From a checkpoint of a small multi-label image tagger.
Model: 3.89M parameters, 32-pixel images, norm batchnorm, activation relu.
Training: adamw at rate 0.0023, 11500 steps, batches of 256.
Rows from block 6, named by matrix and row number. Rows with one number belong to one channel. Each number is 500 + 40 x the weight over the matrix's rms, rounded and kept within 0 to 999. All counts start at 0. Numbers have three digits each.
# convs0: first 3x3 conv, stride 2 (model.blocks.6.convs.0.weight, 208x144x3x3), inputs 96-111, a 3x3 kernel for each
# convs1: second 3x3 conv (model.blocks.6.convs.1.weight, 208x208x3x3, transposed), outputs 108-125, a 3x3 kernel for each
convs0.92:464459466508471463492490447495466453421457447456483466456445450475562543481511509503507509488502499483485490449478508482545556535564589467461448460449451472474477470505542463485487451532485524579557563593592521580555487492496524523533504519515459477481481488486512507507494505510476503503507496517474482504449478483480510506512518530531561574525526558488471488458435481462428481489483479518483430508478441458405449488448439489441467
convs1.92:505507475505491473518475455508529521512532524513521534476512492486495470544533514498485491510484496523498507560560550552566547556573570532538548522538542520531525495501499506505520533542549501496522489496500501514523519501467463459419443428407488486473485496472435458459475458470485443453472452480499509500479480492493495506491512490482505495491493483412405403422401416430419427526514485553576518550557530479497486501508489510524503427418433431420427442442431488524538526571596532581587
convs0.93:471519496491549533520514544481486486470479500490508526520526514533523511557521513545548541541547526547553550440476461463478478445442432467493465495501487483491480521492543469495492496480513563536542556527537545532524531539538507532518509516519486530499462503492443479476504503509514497493506490493543523486537532516541523535590540526548511521537499522405487434484544490431494476530516549543518551534542572484469455456422470531523501
convs1.93:550570559550559541559552532514519490512513500510511490490492501469495500476499494453439420429429409445422411490500490490505498507507510484489487470466471460465464520524528510520548506504518535533542524526533529510529531520537525516540543529546441440451452440461468468475455488502472499500449481491513521490522518492499520480465459451476457463485466479427459436435461425426454427423434432459471454467481447561571570542572576547574587472472464465461459460471470561519514518474469519491482
convs0.94:446456412574511522564537526530492471530500503505523495440469476492469464483488485537525526512488484477430463472464474530522527497533524529545554461441469426396445474513493452453471437421442508534520511512499482463468453457477511501515532551558525501522466422430493425463504510527495494489484473496507498508524507504511500478536489536512502540529526563489446452514503491514518533470442492518514523555566585400435420475431436544552559
convs1.94:538530548514533530522539529485490500483502494486493492477477468450473470483496492512482493539506491517494497435441452481491491491492502499506503503498483501487498446452462493515518511517517492506515526537552507526555490512539473488516487511527513488506476474489472454494498477482503492501475471470443442434341368315280284298532537524522558539506538506432471470420433439456504497506491476528508515505494506493493495471476479476467467493476478527535553479498499485504494497524513472520505
convs0.95:527526497475503479514492498502503510523515527518523513527480500572530519500500514460472456463481452473476458463522446465495487452526495433423416424421431421420428411471473397483422462524468511497488494473479431431439542541544523551539548555562443475462434481480473504501486503502472481466498505490501511498491487502479495505513537533552542537494523524514493540529541536539510554490513510499529516500519514437446466416466484467465504
convs1.95:481500449480493446434444413473486476465469473449452460438435420501496492445463484508510537547514551563542569500495483499508498484480471439435435427422433411426429469486479477491472464474450437455447481490493458461461528505508515508520505490509479469488459456459482459473447453476414430449428448473520525509521512503492501492455460429467475442471454436466445442426424412430413412499476502471447464458463469555540509581558541535529528462450438465454428500467431449456473474460447512468462
convs0.96:532482530465441505496464502462465469439446456447460455530523526552577548542553542436435467445445494453450482448421431445431445436429455448473468469488481464491499430435442434453462448490463500504521512517538515519513494502511490476496473469490484450489474462478488463491420454441438480449470500474477487504462471528459515539504480515481473512481441476518499504526495517519489499491503516490476518468470490527526547516510537495494535
convs1.96:369408468406456503440471490487483491487495486483499483579570566515494502448418440524519514526524518516510488466453441474458445468460444489490488492489494493501485558562558542568544512533524501503480503513499490507479442444430455449452453447427535513529503497512494506521521510475515485479516514517397414407417433430400435433518511517495501507498506501527516533510513517506495503522509485508507485500501476465449434458452439437427423571595566579599571551545538504527520506542531513544548
convs0.97:499476509490466506512484495463452489463481486494500491462438462469511463507491485550566570545543562517537542547563532581586579553574561509516500504513508517516513412436432401417445458474459438395395407386401376358394528515498534527510560521518460467464464479467519506500528544534538549543554571575484483504489522525510544533521525520536548505564536518547529570584557569546531546472467452487461437478482470434428468445488493507501532
convs1.97:415467440413455413401447386431412412406411420412398416517538547486482472484470496467462473490462453458445429479487474492491484483479467447426430436425429433402398500510498521519519501499489491526519538562548500545524476472459484495480450458453510508472497511511511515515438456447423448454419440462553538541554542544550525526605586589576574571569574555386387380408399384403409393488461474482460480452407454404420383445447421444445424473462469468483473470472478461476491465482491472496503
convs0.98:577553558557531561589575586499494503493479478465461493432447427489475475500496500413399426422421427431414428431428439469481462450452447498514507507511498495514510493523474521559518510544522529549558530548556520544559465443437445394407482438428454444453465462455463481476469407429451414417449405420476496505484482470481473504498465493476428489534508527469499491469491470494507494534521520489512480497525511495484477476494491468476508
convs1.98:474460491510487514515512517476485468502502482493496479484474464517526531530549538450467485478499502510504521457454489447426458455436454478485468495492471477482464475477468478475465476481478358360335400408372364368353495515520500503526493514521576579577565541574556546553492504493515524506502522489481499450505521488490515473489486462440439438462440435447462459474494491479480491547557525559576545549562536476473477468447451469435445465472460474478461460461467507509494503494464471458436
convs0.99:529516497497513515500523510537518518530510521527504525528518518517519514570555537512516530525536548538557562442447425456475482442451449574624591600669649605661643507503514528533517547535529529517515511528539510510521469479493461480502460490501547597577564619614572625599458456463457461461462460480552514521544508529532509531511452489473430488510488493483475459497493489490492485554583580530570580501548555526528518532533554510506549
convs1.99:549477443524472424535489457611606614607591606602593606427433434514517525578577585492499486510506511512513517486496506501512517504523516557575576556562565558558554466463454473483487494499503472479479488486501500519501487510536486523526483507510441473448486494475465480462534539543526534550548540565527527533535524535512518521451490481475508491468500478493508503502517512504511523453459484462465499461462485479506506497517513504511515514532539527526541517526531468455441488463444475458450
convs0.100:451485476457447470409390413514509515512523515523503527495514494523558560481539526490463466481460474499503504464473494465487494487526530465432412490459423529522503538528522536520491567605587505454461475441462480466477562604580529565567481517527532482470505487461518492504437425417448443418487483472498483477473457471479454511507457519513475507451441470440496496439485503411453458492492488482474497429407412484558631510538626441473571
convs1.100:451519541493531555501528552459441445459454458466449465538538546556551552506530541546542558556565574554555562475487486499493514522519531502482475481480483485482479524544521526540512494516482491510490502529494496499463471465481485485498494490499506495515490478484478459470529512519529484490507478472355311316404375376460415423548557546510512514513509498451428458460462477450457488531492454528501486501502489511502483513515504504508501507526509475491473472479467500486518514522519492511500
convs0.101:488511506479492530469493516488488478471460457497474479526569538526530532513537508497502493508533525532542541432426411468492469471482466481497490491494496476484468471512460475528483481535491492522509516539538499515522511520516515523530536536545487510499500517522500516518459480463468458473458469457507486509476453493460443482519544559480489557548559580544520544552525542566527549496532544503532553525531549476512523476484496465508509
convs1.101:554504467522482430515471447535544512539565539531546515439434461500488501564545547501521512507529508485501497502507517480498512487489495576585584589579589581575568472472465452449460470469484421426428423437423394404407508507495501515499492504486425441411458467438424451420504511509508500487487474474497526506509519511506507502502495500484494486494510508492490506501477495498494502502491472506490482492485467554558560552544546551555555413436443442455476434467477483487459509510490500502476
convs0.102:455474426494494447483501452520532526495542550500553546536559520540562544472516502538552533530534516526526504519511518520533539530540515495489496494487499498503512561538558521509497497504445511567529535577549516567535510473483515495510501497498520518505511535516534531526537523539565558562539533543540577607531581616534609603500488532534524554469503529458454515448455512474441521460470436500457410480474437499443460462443427475429456
convs1.102:564542521549509518514483486533543529538553545549549534482491478552542523551548566522521521514496510536521521585610594575568564583593592562552551556559550555549538518504505505481498531525532512506507490455482509498513521501484516496466489485450495477490506501525490509530493476455480472453455446447490499497505514512497509499434475478464512511470514519494469489514475491535508518520514492499510467503511491451466467476496492508507496433442426463453432450448421516557559529559568573580579
convs0.103:526480485504499508521472498563534538527546530551564542479488475508503483462479489461470481466466477492489490506543554509557575542579581453472479463493492485503501525516571521507530533538539472470487498501512484502525493489488492481517487486508499515523514546541522554563455456459463488486456481461456468478433453474447489494503526519535523534478522548463423428468418451462430457533521514560522534539553535544538520531531507507521515
convs1.103:492488473487500484474481482479499487482502494483502495530531492516535533522546555521547562527540558531544534567565565544548552546551547471492492476489494483498494506504500475482495491495506484471492471444463467467462441436440432442422430433428554560542601610581603600565497488484499492474485468465457477451472483480468482472520504501549557513539553516590565579599583588603592607570552541555540521547544517509518516535558541541553537478491485513500512486470480541546525555551544586582576
convs0.104:525526535535559545536555536499514511485490501528506531518518477546543511531551504484470466460461447473447462504510499522497514519501499499500481495492481481474480467463445482498473498484480581580584570574582563567576419361392430369378408356388538521536555534541501510503493442459496471495488434459503482503498476486472477500505538499530552529445459457499458461455428420501463444503514507482471468505498476559519525482533509502493518
convs1.104:481450446492459471468451454478464453459455447468456453473501469491499458513516485468465471457473476466469470511492498500486494513484490463455448470455446461457435529517522525535543529543542498498498507498505507495498509510508506511513509505519522519529519524544538545539536571547550603581523584556509513482497514482500503463476482486494491494511486495458478483451476469477471471498550533520605590523598582531510535499494505498478505497507521508512515522543551514543542485494476480481454
convs0.105:470474487451451441449421413454509500495527522480502501478493525492510514486491509481476484493486502504497503490511522487495495489473489477479473488490495503512514446502472458514475412451438463477484479491486492473476529542551534512542539530523513500523494487500543539545406448446444466473457490471491500490467468476453449463479507534512513522519531529432430462450423447502471479457462514518516532548520534501534550463507527511513541
convs1.105:553582575564607608549576611473477468501498491498492495488523533466497496438447439550517547529504516522490505491491496534526531545540543446447424458461455445443437506522508474490490462473472435427430453461450460455443483502501530532528541508518430441444437448441418430413438406419431390393456416426492489507483473498488478520540537534563555564567572577529527532501500513490494496486454436478439421489452435566585588596601601592603605465497479499507502505512508434473496440474498436471470
convs0.106:456556472473549502457540456505499495520490499516506485508478508499451488483466489506509489515506515500493504381408401450481457402421416530547545557568559544568562460444452513504513498471472537535532556559541538528542459514485442511484452485490447482455459495469478505479498490504518494504529506512474448508482440509466441476538462556548450557571533562443522455492534491451522448551595524473565487493587512399441452428463476424461496
convs1.106:507486500505495499506479484544545546535537549539523532467467482477489516469481511460459476476480505484481505462463458467478468473462460532533541531524539537532534487491515495502506500508516450468431466497474446485445492484469511506518501486494514508507515503508518513515495501505468491508483488511596567599598565588584571576426460454428433435433455442533539525522537507509524488503511539502508535518515521406390408381380386382372377513544519533552535490527494497472457496493481489495497
convs0.107:483535497479521507513555504592555563595569561584565552498482479510491518545503537547569529556580560567576557447446459457478487507510513538528525542525524536509520455493495452512487473509503454475471493519519489497498528510502510446474509474475529518514539519506533511496562556553576596571580576566564544547580556542567560554484421494446444487496458512468518508503519514504539537485510534448502475466502493491500467474505514473493508
convs1.107:521481492536509525502503525556526520541527515541530515404424466491484499472468484435393388453421396463439419594585578583556556591574575525504496520513490505494467510508498514498499518515513548544529542524519536525535563557539566559533547554531505496509478460483492501497468481487477479473475474497534532516526518512533524533529547527494506486487506492433420432464440443478461464489495524471462492488474507524517513528508508532522528491515481502524493499501496503498488495478486491484485
convs0.108:457476476462462457498485487521498493461494478493492487515520508556561551526521535517524527514516517512518510457471474467511498473493498491484488496484495494488497473481509470480488472463452545568543578609591562603579492482463509495490505505492518514527524533522525526530518523522558565564530545543519510534485489545490516537516496547569562580527517550488450509463439500479433518492495475527492473489481470513485469517498479506518503
convs1.108:489504488504514511484485494513522505500515510505522511516522530483497515517505528529516528503503503499502499602617613607605601616619615516517514513505506494500498506500502503490504502513509518506524521481499526525511489491476501503481493494459430433423461474458434470442467444453455434442436423434482491482480507492495503489488501481513526531519530528517501515503498507506495506525497480499481463494491473498529515535548551548557560487495494512504505507505512487527542521543558547571581
convs0.109:498515544490506518499550495485534581486547620425538589481431467555510505526501498486470502465494513458462490500489482500511485506518504528500481520508477508479468483510512497483562504511567513497531540538555490497543516517502470465464472472471519517491502527496486497479507474448484500452491458458541549547508606597498592614483495466488507497479465503480443491527457454523487461469476459503463425522520470495497499497518524492519511
convs1.109:485500452488495481482489491515510477512531508493508485448425446518480489492477487486481481463475486504500498533521536525504512534532539518516483529551517505524514493499504519518510507514515491498498484480501482485485569545583541514532547516534509508512487484513505506517467472464475483469478488504485519493479527510501503520454426434472445451484477464453476470502510495515504510519506535500480509513505558492498498491499511502536521490519470481506466455466479557558542517516513521507522
convs0.110:529521493539533551484530531515507539513518539531523536479501500499515513451451455517524525511523523518513528557537531542529530524500508529528538538530536533536542544521487553541529574549536510520508495526508510528513525510474539513464491502473520520496513508490491501483489488492479478472501472485471439453450451457465441440501553467527569547456510471529500517509456481478442464512552499550577549559596577500535513526558519495541484
convs1.110:474441438455425434454424449458457476463454486483466489478488486506490522537522527480485497491501517503525541507512522509517517499512510484486492495489500497496510459461479461473484479488498457439441435435443444441443468476483483491486480469478444478467484510492463479469500509494499522535495521519499505508510510505516506505510520514537536531523524531506529538517508534541524535493532538528564577518556582526533541527544535528536536501474478509499511516531542467465461464458442472448411
convs0.111:514521490537545507540534513541536527555526507530512488483477456503506497515509459465454467449431470467463479411408437425415428444442452484486485455437442474445462475483457474457434499501480536486510525493502519477465525527526524514538536538544480453465464395405493430444428436443434438421482465474538521515534535514527506483509468504493449491511467466540547548543558570519540559498482495502504523496461491508516506550553539517569570
convs1.111:441456499454473507448464498497498503498485501511493513525519533486483506444434460515503500545531533543519520501499503526507513530521522518506510508492507525503517556560558554562570548559549485501482493516486470486477515507510490504515491497499537524534492487495500497524531486493513486499513502517366371361369378348354365367520529520503506502506512507459474477460478479468472482500486464479478480463455463540529527533527531511511515504507497511512507495484480490489487488489489488499502
convs0.112:475509507504506504503522456533550563541586590535573591506474518521492529514487491543529535522518526515504506503480472466453457501519492515501503492500489493485493531502558529502565503478516522539533527537542491506501491513488484487476479463454561538524551544523507510502487469475487494470489484488553538551552594611526589592493470487477484489445437435511470465514466469535476482491486502515503467496516471482466487512484507491495481
convs1.112:528525529508536561486531553518527500516524507509515502484475494532513516471478509471446440444446444467456450543541545530529527544552555520513500516526508496502495486478485500495501501494497528509516520493511523511513541523513522497488513486485508497500505485502511508509471485464472490463464475474484519485498521505505519505456449438494499482492490471508516517538535535547539539549545558516502514527504527444463444460479487477501488516539503525532506507500500555566553527529546547541555
convs0.113:453488471466497478451483472517487488511485481501477482561555563524541540550541553464475484479496492487486507434455446448490465431458445530568557559608607567603594474478468493508490496531512522540539519534528520514529445484485448490505431472498489511508487508527500526537473449470479463471476461472527482503536489513516485496587527534532464495541503497485487507507510514495505522519504531477494487485494493483476496489520517503505548
convs1.113:503472485498466466503473478538531563546544563538541562482466477507498509539504528538535532531517535525515516500502530501502532499506531539533553546537559546541550493511508493513495497509507456481466463486472439487473487508520492523535497515520480511496517536506510526483526506513513509518509500505528529558550538567523526535471516484498536506512546501508511512492492501483495505476491503494488523486488499501494498498494504495492494489506489494513512486507513492477475486464475498482473
convs0.114:468458480440440458482466429501532536517582588452558558449429463479446445506487446515528537507535537482519533533570571543583592525579563512532525518520503498500500475461473502499501497496520482415457450396448463392425547528550531520551526530561544561552543562539532557540498456464483471451501475461491492501528557548493544546507533514490422500519521528513507512530527507510498488513525522509527534527513531461493505443490488485456457
convs1.114:562541437548544463505512445526519524526517529519498512441475466504521520516524559451451452476463455466480478481484479489485485485501482493489477515515504512499496503502505519514519536534522447492476457472486453485480553553577502526546498519552548542544535516536553550554508525543487510527498510527537531534532501524520492510486493496482492488515507514465487491484515515506520528515519549510502539530514572462484494474484483476489504486504477487519479482465456491458437447434428425433433
convs0.115:478462459469425415450448459511499505505550515503537500515483480530563543511539524485500514497506519529527526423439444443464480501533556442444479455466477491498519457494512479505467543562538504458460478436455485446457542530518522496498485499490529483511529493507565529543518539508503523506512544529521491468466469462446474469451407489480453474466444466485506491523523501519516515499533525520544544489476492525513537556578591509542578
convs1.115:493488511513535549546566561478473501494503513495483516532522500543558546532538550523514525519523530522501502496512513506505496492507501459482484465481497463456488443468429463467435432444406443467444464505468466476439429444453454472499462491517471455489456449466441427450508473474502451449482437450366358390407408443435446500531527514504522505478488475444444439456466459443443440523492465517494479512494478473483476471491492448487485509536494506523507491513480508486493525524515476506504
convs0.116:516501472502526478468481472547563581515553542523509522505486481516540497488473451450445481475470485519519532520540531507521500535550536477459481474463465509504494481557517507529520568610581456465452460454449525537514586558500568537496513469452515482489524508501544537517533554541543558547533551556497510504486490483490463473469486444496508445475478421475453453447432409452429402563505512502481472454414434638633673625609582583562571
convs1.116:502501509506501507462493495432407407494478470495478480472516548508524526546564534492477506517497524518507511493500482515505493508508498430398367510480450501482462489468469463454441435432410521532523467472489489494482554525529523498523500494526529552580544575586497519539471460457538511486492482481276243259389365367429422418503543528531567570500554537549521522543538531537550532513504520530538565504519548504505493509517516477494499500541518481499485520521480551525536541495498514483483
convs0.117:532518519508524518529551573446461434479508480490506458623690684606659645560604607501515500492487471509500476458480513472458490484476478508507509487481497460452450478545509505511546494558574475501499482515519468527481528508516513514525456471473578533560520494501521464458507508527506527497498498509643677639607616597549550525498494496495513526497485495507498475497501491536494483485514494493484460466442456547525553530530538542496552
convs1.117:549523484526510468505501448567568553545532514536526506367370390476506460441453437501499497480464460478454443482514497481469455456447433578574556554550547515519510468475471435433439415414416550557558499486502493475507499486477516489496515500505406432449477470478504509503486504496538554555532525532467479482486480482488479481325358353468461478482491466547539543514474476500485471500482495531507540547530542490488477494502479451446426512563539551590557546596579440463452483514511510537532
convs0.118:438486423485542508460530488506498492487472477495490499458429460509489508487456474493526506496535513491527511403417408510531537378408408486499467488488463472495466424474424502547520416509431537538530565563562551552542495491519510500528551533543457509460469509480471515495528486515513471517506478503580551555566528532519482476499462531511491565587587605420494439471520475463510463443515429447533447442554473458478426437462426447510486
convs1.118:535515431510486397516463424599612547611630589603610553426445432478498502560538527510517500501497481491482481481489479497508498506523491560581545589596583566590571501502505484491506529524544502491469508496464499486462528489484529507476521501457515502500513496510535514524551568564546564568541562570525532480526525482520528469462449476448418439497453472420435418421443423431451409482474493471473471480475484486496494479487490487483484457466477503503499472490476478486463504508503510515509
convs0.119:483465479460431448493461453514490434529484437507460437528498527490544523500539545485483486510514517508519519402388418450450479448450489465475465441447454441451466445475454486517484468522501517492533526527533524522521446408462401343425421392438500453529492453491527488531481465472494489475498506486536522511533519488506511463420365466401390439434450476520501518534503519528529527520503537490497508510477511499492504501529524502508504
convs1.119:485467501491468503515484493495529556507532557524537570507501459516517504512511497482473482507492497490479491497499512494505508501513514468515532465510532455495523392415387395423412371398387429435435455465465448450448477482485468483510476508527562549570543529552548530547485512490508514509496503505432452449452464464426471484537523506492485474478468458404437432416437442420424423496503474528538507526530494502493493493485469491475481521516478558552512535544515510527516533554521489519507
convs0.120:513492537449501462473444486499503543554530557562571566437485420360466432465450481474458450480466460533507508500518541450466504525536556459489473475502478511535524526538550494477508486498479473537512476473486499490498493498469514501488505520509487513488532565523561584556473490470492496456490502491331349369511486485525518458435470455434360440492456477528480524484470476506465487532547533552553570538545565536497519514512497482457495
convs1.120:542536492559555480495487438536520523555538529577573565453481469503543509608644588493479491491484487523497507484477471502514493516533517525510505542525514581561564499488490496493476492483473434428462452473485484497501522509510556549555580559588511502526480487504439454475486487491487497494490502493458449459490474474516497509477459443422418417317318302487485478491492496512512495520494517485458498477464476494507504490501501489515496544542507527513501482492465513532536530554560524573579
convs0.121:519543547512595607533549558503458418437395426441414413508513482539544522541558515455443469443456441456452461422454444465455491431458452496497486501511494481492490435473436427483418450486445516467508506461487524482487469475471488476472523480510470498476511508499499511504527557524504549531518551536504476463456433462430404432521533529542542538546542521500490523514521538494473515511477504487476471460450449481450525449471520466479528
convs1.121:384440465411433479394430475477471496473471499494472500556568524500461440474457453533503505560525535563541554452458442476493476501491490478463466474463479476471485513514520506523522514500501494517502522547538513525513510504521519523545517530541541528572509501538554534600491496492492499504510524524495491484499492487455462449511517524481489478516503489517537514502509498498509492490519515516540553507534553421424424444446441427413411449432456463475455462466449511518526496483464513514501
convs0.122:479486506518464517541504488474470459500494503492533511459482475496462479503467443495491502493468491457440457460436468482480478432450456532556554453449453414379386479491490457466464412458422481520504527506488487469464479490493501498522559557571529505536437402414457395405530515517523511518521522539484479482500498503506517503495476535472470552501502536497486496470495480507525528521495535529494525566541554487475492447436498503515507
convs1.122:495467476450449446446448442539535539535532518518508489465456448453474485446464480500469482498478482497479507445447451483483495488487499559551561545543542520518520454453457477493501498505492466472466496489497461480485525517538498497513520534536532506524506495511490475504504483491517505513468479487430441412353345314285266276513531511515544507494504466503521501470491488516533543512505500532527528526514532487476482478467476494483494480482479546560557487519525471503489505543514508547531
convs0.123:461517485450479500473483462466418441460436437433409422546544561477497519490480504512516512510517517520516505551557544600609592558552533536531533547542558549540551535535501551561558518528501488500517471458490492468510520515526501507539509538556479499506486498509527513530551503536535511544550519528474476444503485463487440426533534546544494532552547525511468478529485473507488484472474455481468426473481451492502463520481466491440427
convs1.123:531517534512492516550527529445446459456444453464445458464467453502454474512474492516513535541551560543567582498525539497520536480496517473462483483460474486476484448487490453485491483501501507500480511493488514504499458465468481473483492485471447474452480504482472487466514529539515543555502525528510527539540545550527519529533531529523530530520524539489498482476484477481489488497535565523579597510567574480482472501483492475479464505502493529520499522529512568545551581526511577520500
convs0.124:453488440463517455460501471518469474472416410434421428475450503435427488482509514500509511507521502499506497488481481550545543524526511519521531556542552537530536455518476502536527483515461520524532498508521520499524495507520470513498500534530462483494484496503531524530519503494526503510533512499504474480507483473442394429505521537536510576573587575498478487544529515529530531454480425433466362427488378439419429478474424438432435
convs1.124:472476475471480471492486479499498513490489494483477480446442443478443477510479494494491514528523557544552578491517520501532537482522523492490498484474492495488492500511517503517513506525528465482458509507474485487465459463476480471477486470482465476473479499491492500501509517534514533547518531546546546571552557561522531527530528527497483495509499517469479459460468457447462440521534563548558599529557586480471471476495485482483479497497495513506494470481469528492487535491489541508492
convs0.125:509553520506509510513532496474497460430474462470485478501479489559520538536528514501482493485463479474457463456460461460474483430406436467451452459435455441429437483438479517490509429475461530549504612622585571605568454492503460480497477465503500482502508482479508474487442404415474450457490449453467493487468468494468487512519504562544515554541529564506500538487467510479466516513502489523508504488522512532535523522519557505536504
convs1.125:495486490508499514493476495522525499521537506514523484504495510490474499496478484503482480463467448439428424553545536548546535569551547536532532520521519506515509476481485476468477468478462494480482499485493487474494493506497502496471487488455499467495492475496491490500517499487495487476470464460482516475496513480483490464470472466488494499491486497512516512519513516514508515566547529530546503522534501543544531558557549554551541534539539554554572545533552476518516509536551542550564
convs0.126:470462497442436478477452458497530515546595583497565529480485510465422444475454454497500499505534535496521504540566569567602594546596577517537525513524512500515511468463457485495488466470489469416466460402474437385429550536550522517536533522552549567560531556543538549541496462462472471450482469467487494482512532537498531532517526514522414518527500531499486506500506499478488488496526535514523536539532551498504531455473494490453498
convs1.126:569542438557537448508523455512505506513504500516503495420463454484500494512514533435458461453459454449473473485487483501496493496505503484478471498492485506479481504488504520514527534534530452492488461478485443483486556565575530551563527547572546537539538509532541539543500513527479498512505502520530515527516490504522486503504505510501498516510516522461475484484499514493511523504508542487485527512503566483494502483505499487510513479500479489495482480472457476462449447440426429420400
convs0.127:544483457494475493504501501477513493491522515498527512525506514523564572530557573519504522516491513508492502499427438473430461427420445516530526530562543543565546468441472475458475461510488492470484527512529500490501494505487520528522512533536510492518538516524562532545453494495449484478470495489514543530501507535502532535495505529474490527491513528456476453500497497467494474463483481479488504460519512530554554557560560549550565
convs1.127:444467498456500523468524508465473462473492464479479458490484489477484481492488493468482453467471441470462423488474475483492480488482471496493478482481473466471457511525519502514507463468457512532502517524498487502492430430436448454440457454434470476463472490468473491479514485492490471470505483466509531534511510534488496521464481459477502493462495494575568573561544564544541548534519505503492484499473457459447451484476485477459467599601582602617620548582577532536533558558550581586586
convs0.128:482441466461391451461426442460460481459488484478497506521507508577548556596543546439440446455458461480482480514522524510542523510510513513506519527518528519528530459489448402472417421451427489492479489482482488476476503487482527485502525489504523519539531518527567554577481533504504524514486515510481505505473475473482495500454455455493489486490513496431377429403392408437414439556526550563516551543512533521556536527521532563572536
convs1.128:527529503530561543520542527467474468474476477463479470485523519473503500487491476539539557523529525501503514520499516536519529535530518446453455450443438438443438484477491459465461455454451440442429441429421449444432422455445481502476482476452421433417440465445417448425432440452449433437454428437485486493463460484485480494535539519538561549544557550555555564530538538529539535506485476478463458481477462562588580587599600577597593511539543541562568553563572457488499479525519490522527
convs0.129:522508515468487487521508487375457491394479512329455484398403462450412487450461479447469493448490513443483517457516523468512539470540508543571563547580562544567560448500494457516501493524522483437465496453494473434450486495510469487549454504546504575529522585567508569547491461462484487501494491516425462496463518568415486545444481494513402490451452502492471509517507501514480493500548572534573561534534564494507531446493518476462516
convs1.129:466475367456481372421442383556588574549553566534547574436437417515522528517526549473471470459454472491486486515529543517521525510532529541557567515547550524543564487491506515514525519535534472509479457495483464512493521561602501544593494542567494504475472474498509515505516528526491521517519537549519537530505526527502509528512502482487491467519514486466481477488498483502495486486475502460453484491486528509540535512533532523549541519537498518527502505488487540515488516505510512497499
convs0.130:470473443492488474459452495532520512554543547497507520402365435447449492431438465453490477481504496479508472487508503498550529463530495504502497502504499494505500358512411397533464388537457462485489476496510473496509480409465481400439488436455520505518517509512512518510481526479479520491498513486564506480530482479481470483470413435522489532466474507492477519497502532498506543447539524521599577573600602462514500504524518487517523
convs1.130:523505485538537520517531548449436446448454447454446469476487466538538536559564551431448456442464450442462469514508530534507519540532542457443444453459468443446466466481460454451462468481476412351389401351374398341398521545547531538552537529531484513499488510501459485468447443457460458456467461465493506492487494496506513505479489454478472460469480465501496492508491493506476474538528522544523500525507495561550546570545543547553554454498455461496485491520512433447410431439407411405375
convs0.131:520524513557552551528544517499500547489489504527507517493477471527520472510503469473457465450433438453440430510535533515524536489498505477473468459461461448449450456439434502491471508473491601617620590609596596601587430413466438432450427432452568557554540540540504500499491432455494431481470412454474463514470484501498486483487532506545600549461487491430389415431417411449408410513561543530552540548568525542524499490530500492514495
convs1.131:445428479454429475440414446441450443432439445455447456509517477517512493554545517428433434416427429421421428513498501507483493509488486446451422435440425436447429508516530514514530511530546442458460462489475450459466518501521516489506519502511522538542538542547544543541504539520507578535488550496510518487507508485515529483520497510511506511538508515436471467453464468472461464504561516540622556528606559519512525500480502510489506492498520510514530536546572491547532483509471503496452
convs0.132:456490502486537507492539484526489493520485508520502514517525536513533535506484489549555556547562561547560557460475456471502479476484460500535529503520527504516521458442479458461476472449470494505494509527521496484494517508506522497503529507509504526511508530514501529511489480498503490514490481502589570572585550569575546559510506536509489531514498523546508538548537536519488512457483495437448487402436467507525535508530529528551542
convs1.132:573528472549487420512455410652649645654634645636631633471455444550526537571534542471466456492488469512502504527545553503529540511533541613606613611612610604592601506484500519511520550538554545530542517505533516511537531519540528513531506514529442434450429431450443444459497508495500508517490500494514503518520524516509507510415427437444446460500501482454461461460449450464459456470460468470473473488495502456470462449459469460466470453458457488482464490504480498498505493498500506498509
convs0.133:445479469522489538488496460518524523480496499500512500533535499564589521568563530492478466488479474507479464484491501492522502468484501494514514505498514511518513529540531501496505507512486596622593613618588594613580471483482492504490493501491492501502493501499507519504581581595581591601581569587497529543482534544540571558509498496529554528528522526483449504464431498483471518457451466488469438466474464481457451488488443512481477
convs1.133:501480495478455466471430431488503502485503496504504517467514495483506488529523505557571574550554565574566578542553558572549546553550533509502502501499505502502515519516517501493502509521519521501509500473483502490494469456420441433402436427401490496483535548527514525512480470467481446456480457475498508498498501487503501499460469473481501513468481496519498507519496509538522517527515489536536500522545525506525530542567554539558541420427427443443449440460442484532521513544542535569556
convs0.134:497569528530563535547605562462467488457476467482454449517528522535558499538535490388385401396398421421412437446444468444454444469481485474454466472442453430420432464443468458483515502507522506520529535567537538561525478464482457445448462451445476443445466442436460426443464434452463451443507466480488511526483481512492483493472502487491522522484488464476517499493526509502513517532545526558592542527584524521509510529541520509507501
convs1.134:441450500460478532495501529455458474469470482492485492510488489526507523519499519484467459485483465494462447451440444456441430457432431431442444441453451451452447454469457461466474473480471517517509510513503512507498462470467457457483490494497551536567540530543532536559532531514540548518527540488458474467452484461455504469469510483456486463453483452473467455470466453480465461554577523580605556559584561481471459485481466456449441517530533521522540523540551465499501493506502487499492
convs0.135:504519472502519490497501513536484460515468453490449462542529542497494510502511519498506519493504510494508506494490491513514519496499487528542540563571585563577569455472454455491452482512480543535554516513545538522549474505512493509535488508521452465480480481501504510515499473473495465465504457470540492494558501489517447466564502517551439530532516529514512513527525524512506527502475465520500466500503474469476482516523502494487521
convs1.135:488453454483448449485467462545554563547545564544541553488469471522497517562525535531526531540539559532535549524521547522533538525524543543549551553544551560542547466494487474493483491503493447465435452461441442459447464497496485509514487498511478509503506534510503531515539529527536543546540536532535530552557547569547516542477518503493519509519543520490479479460462482445480472477506525505530552508525539505502501498502496485489490507508507516523503507504510513496496523480481531479478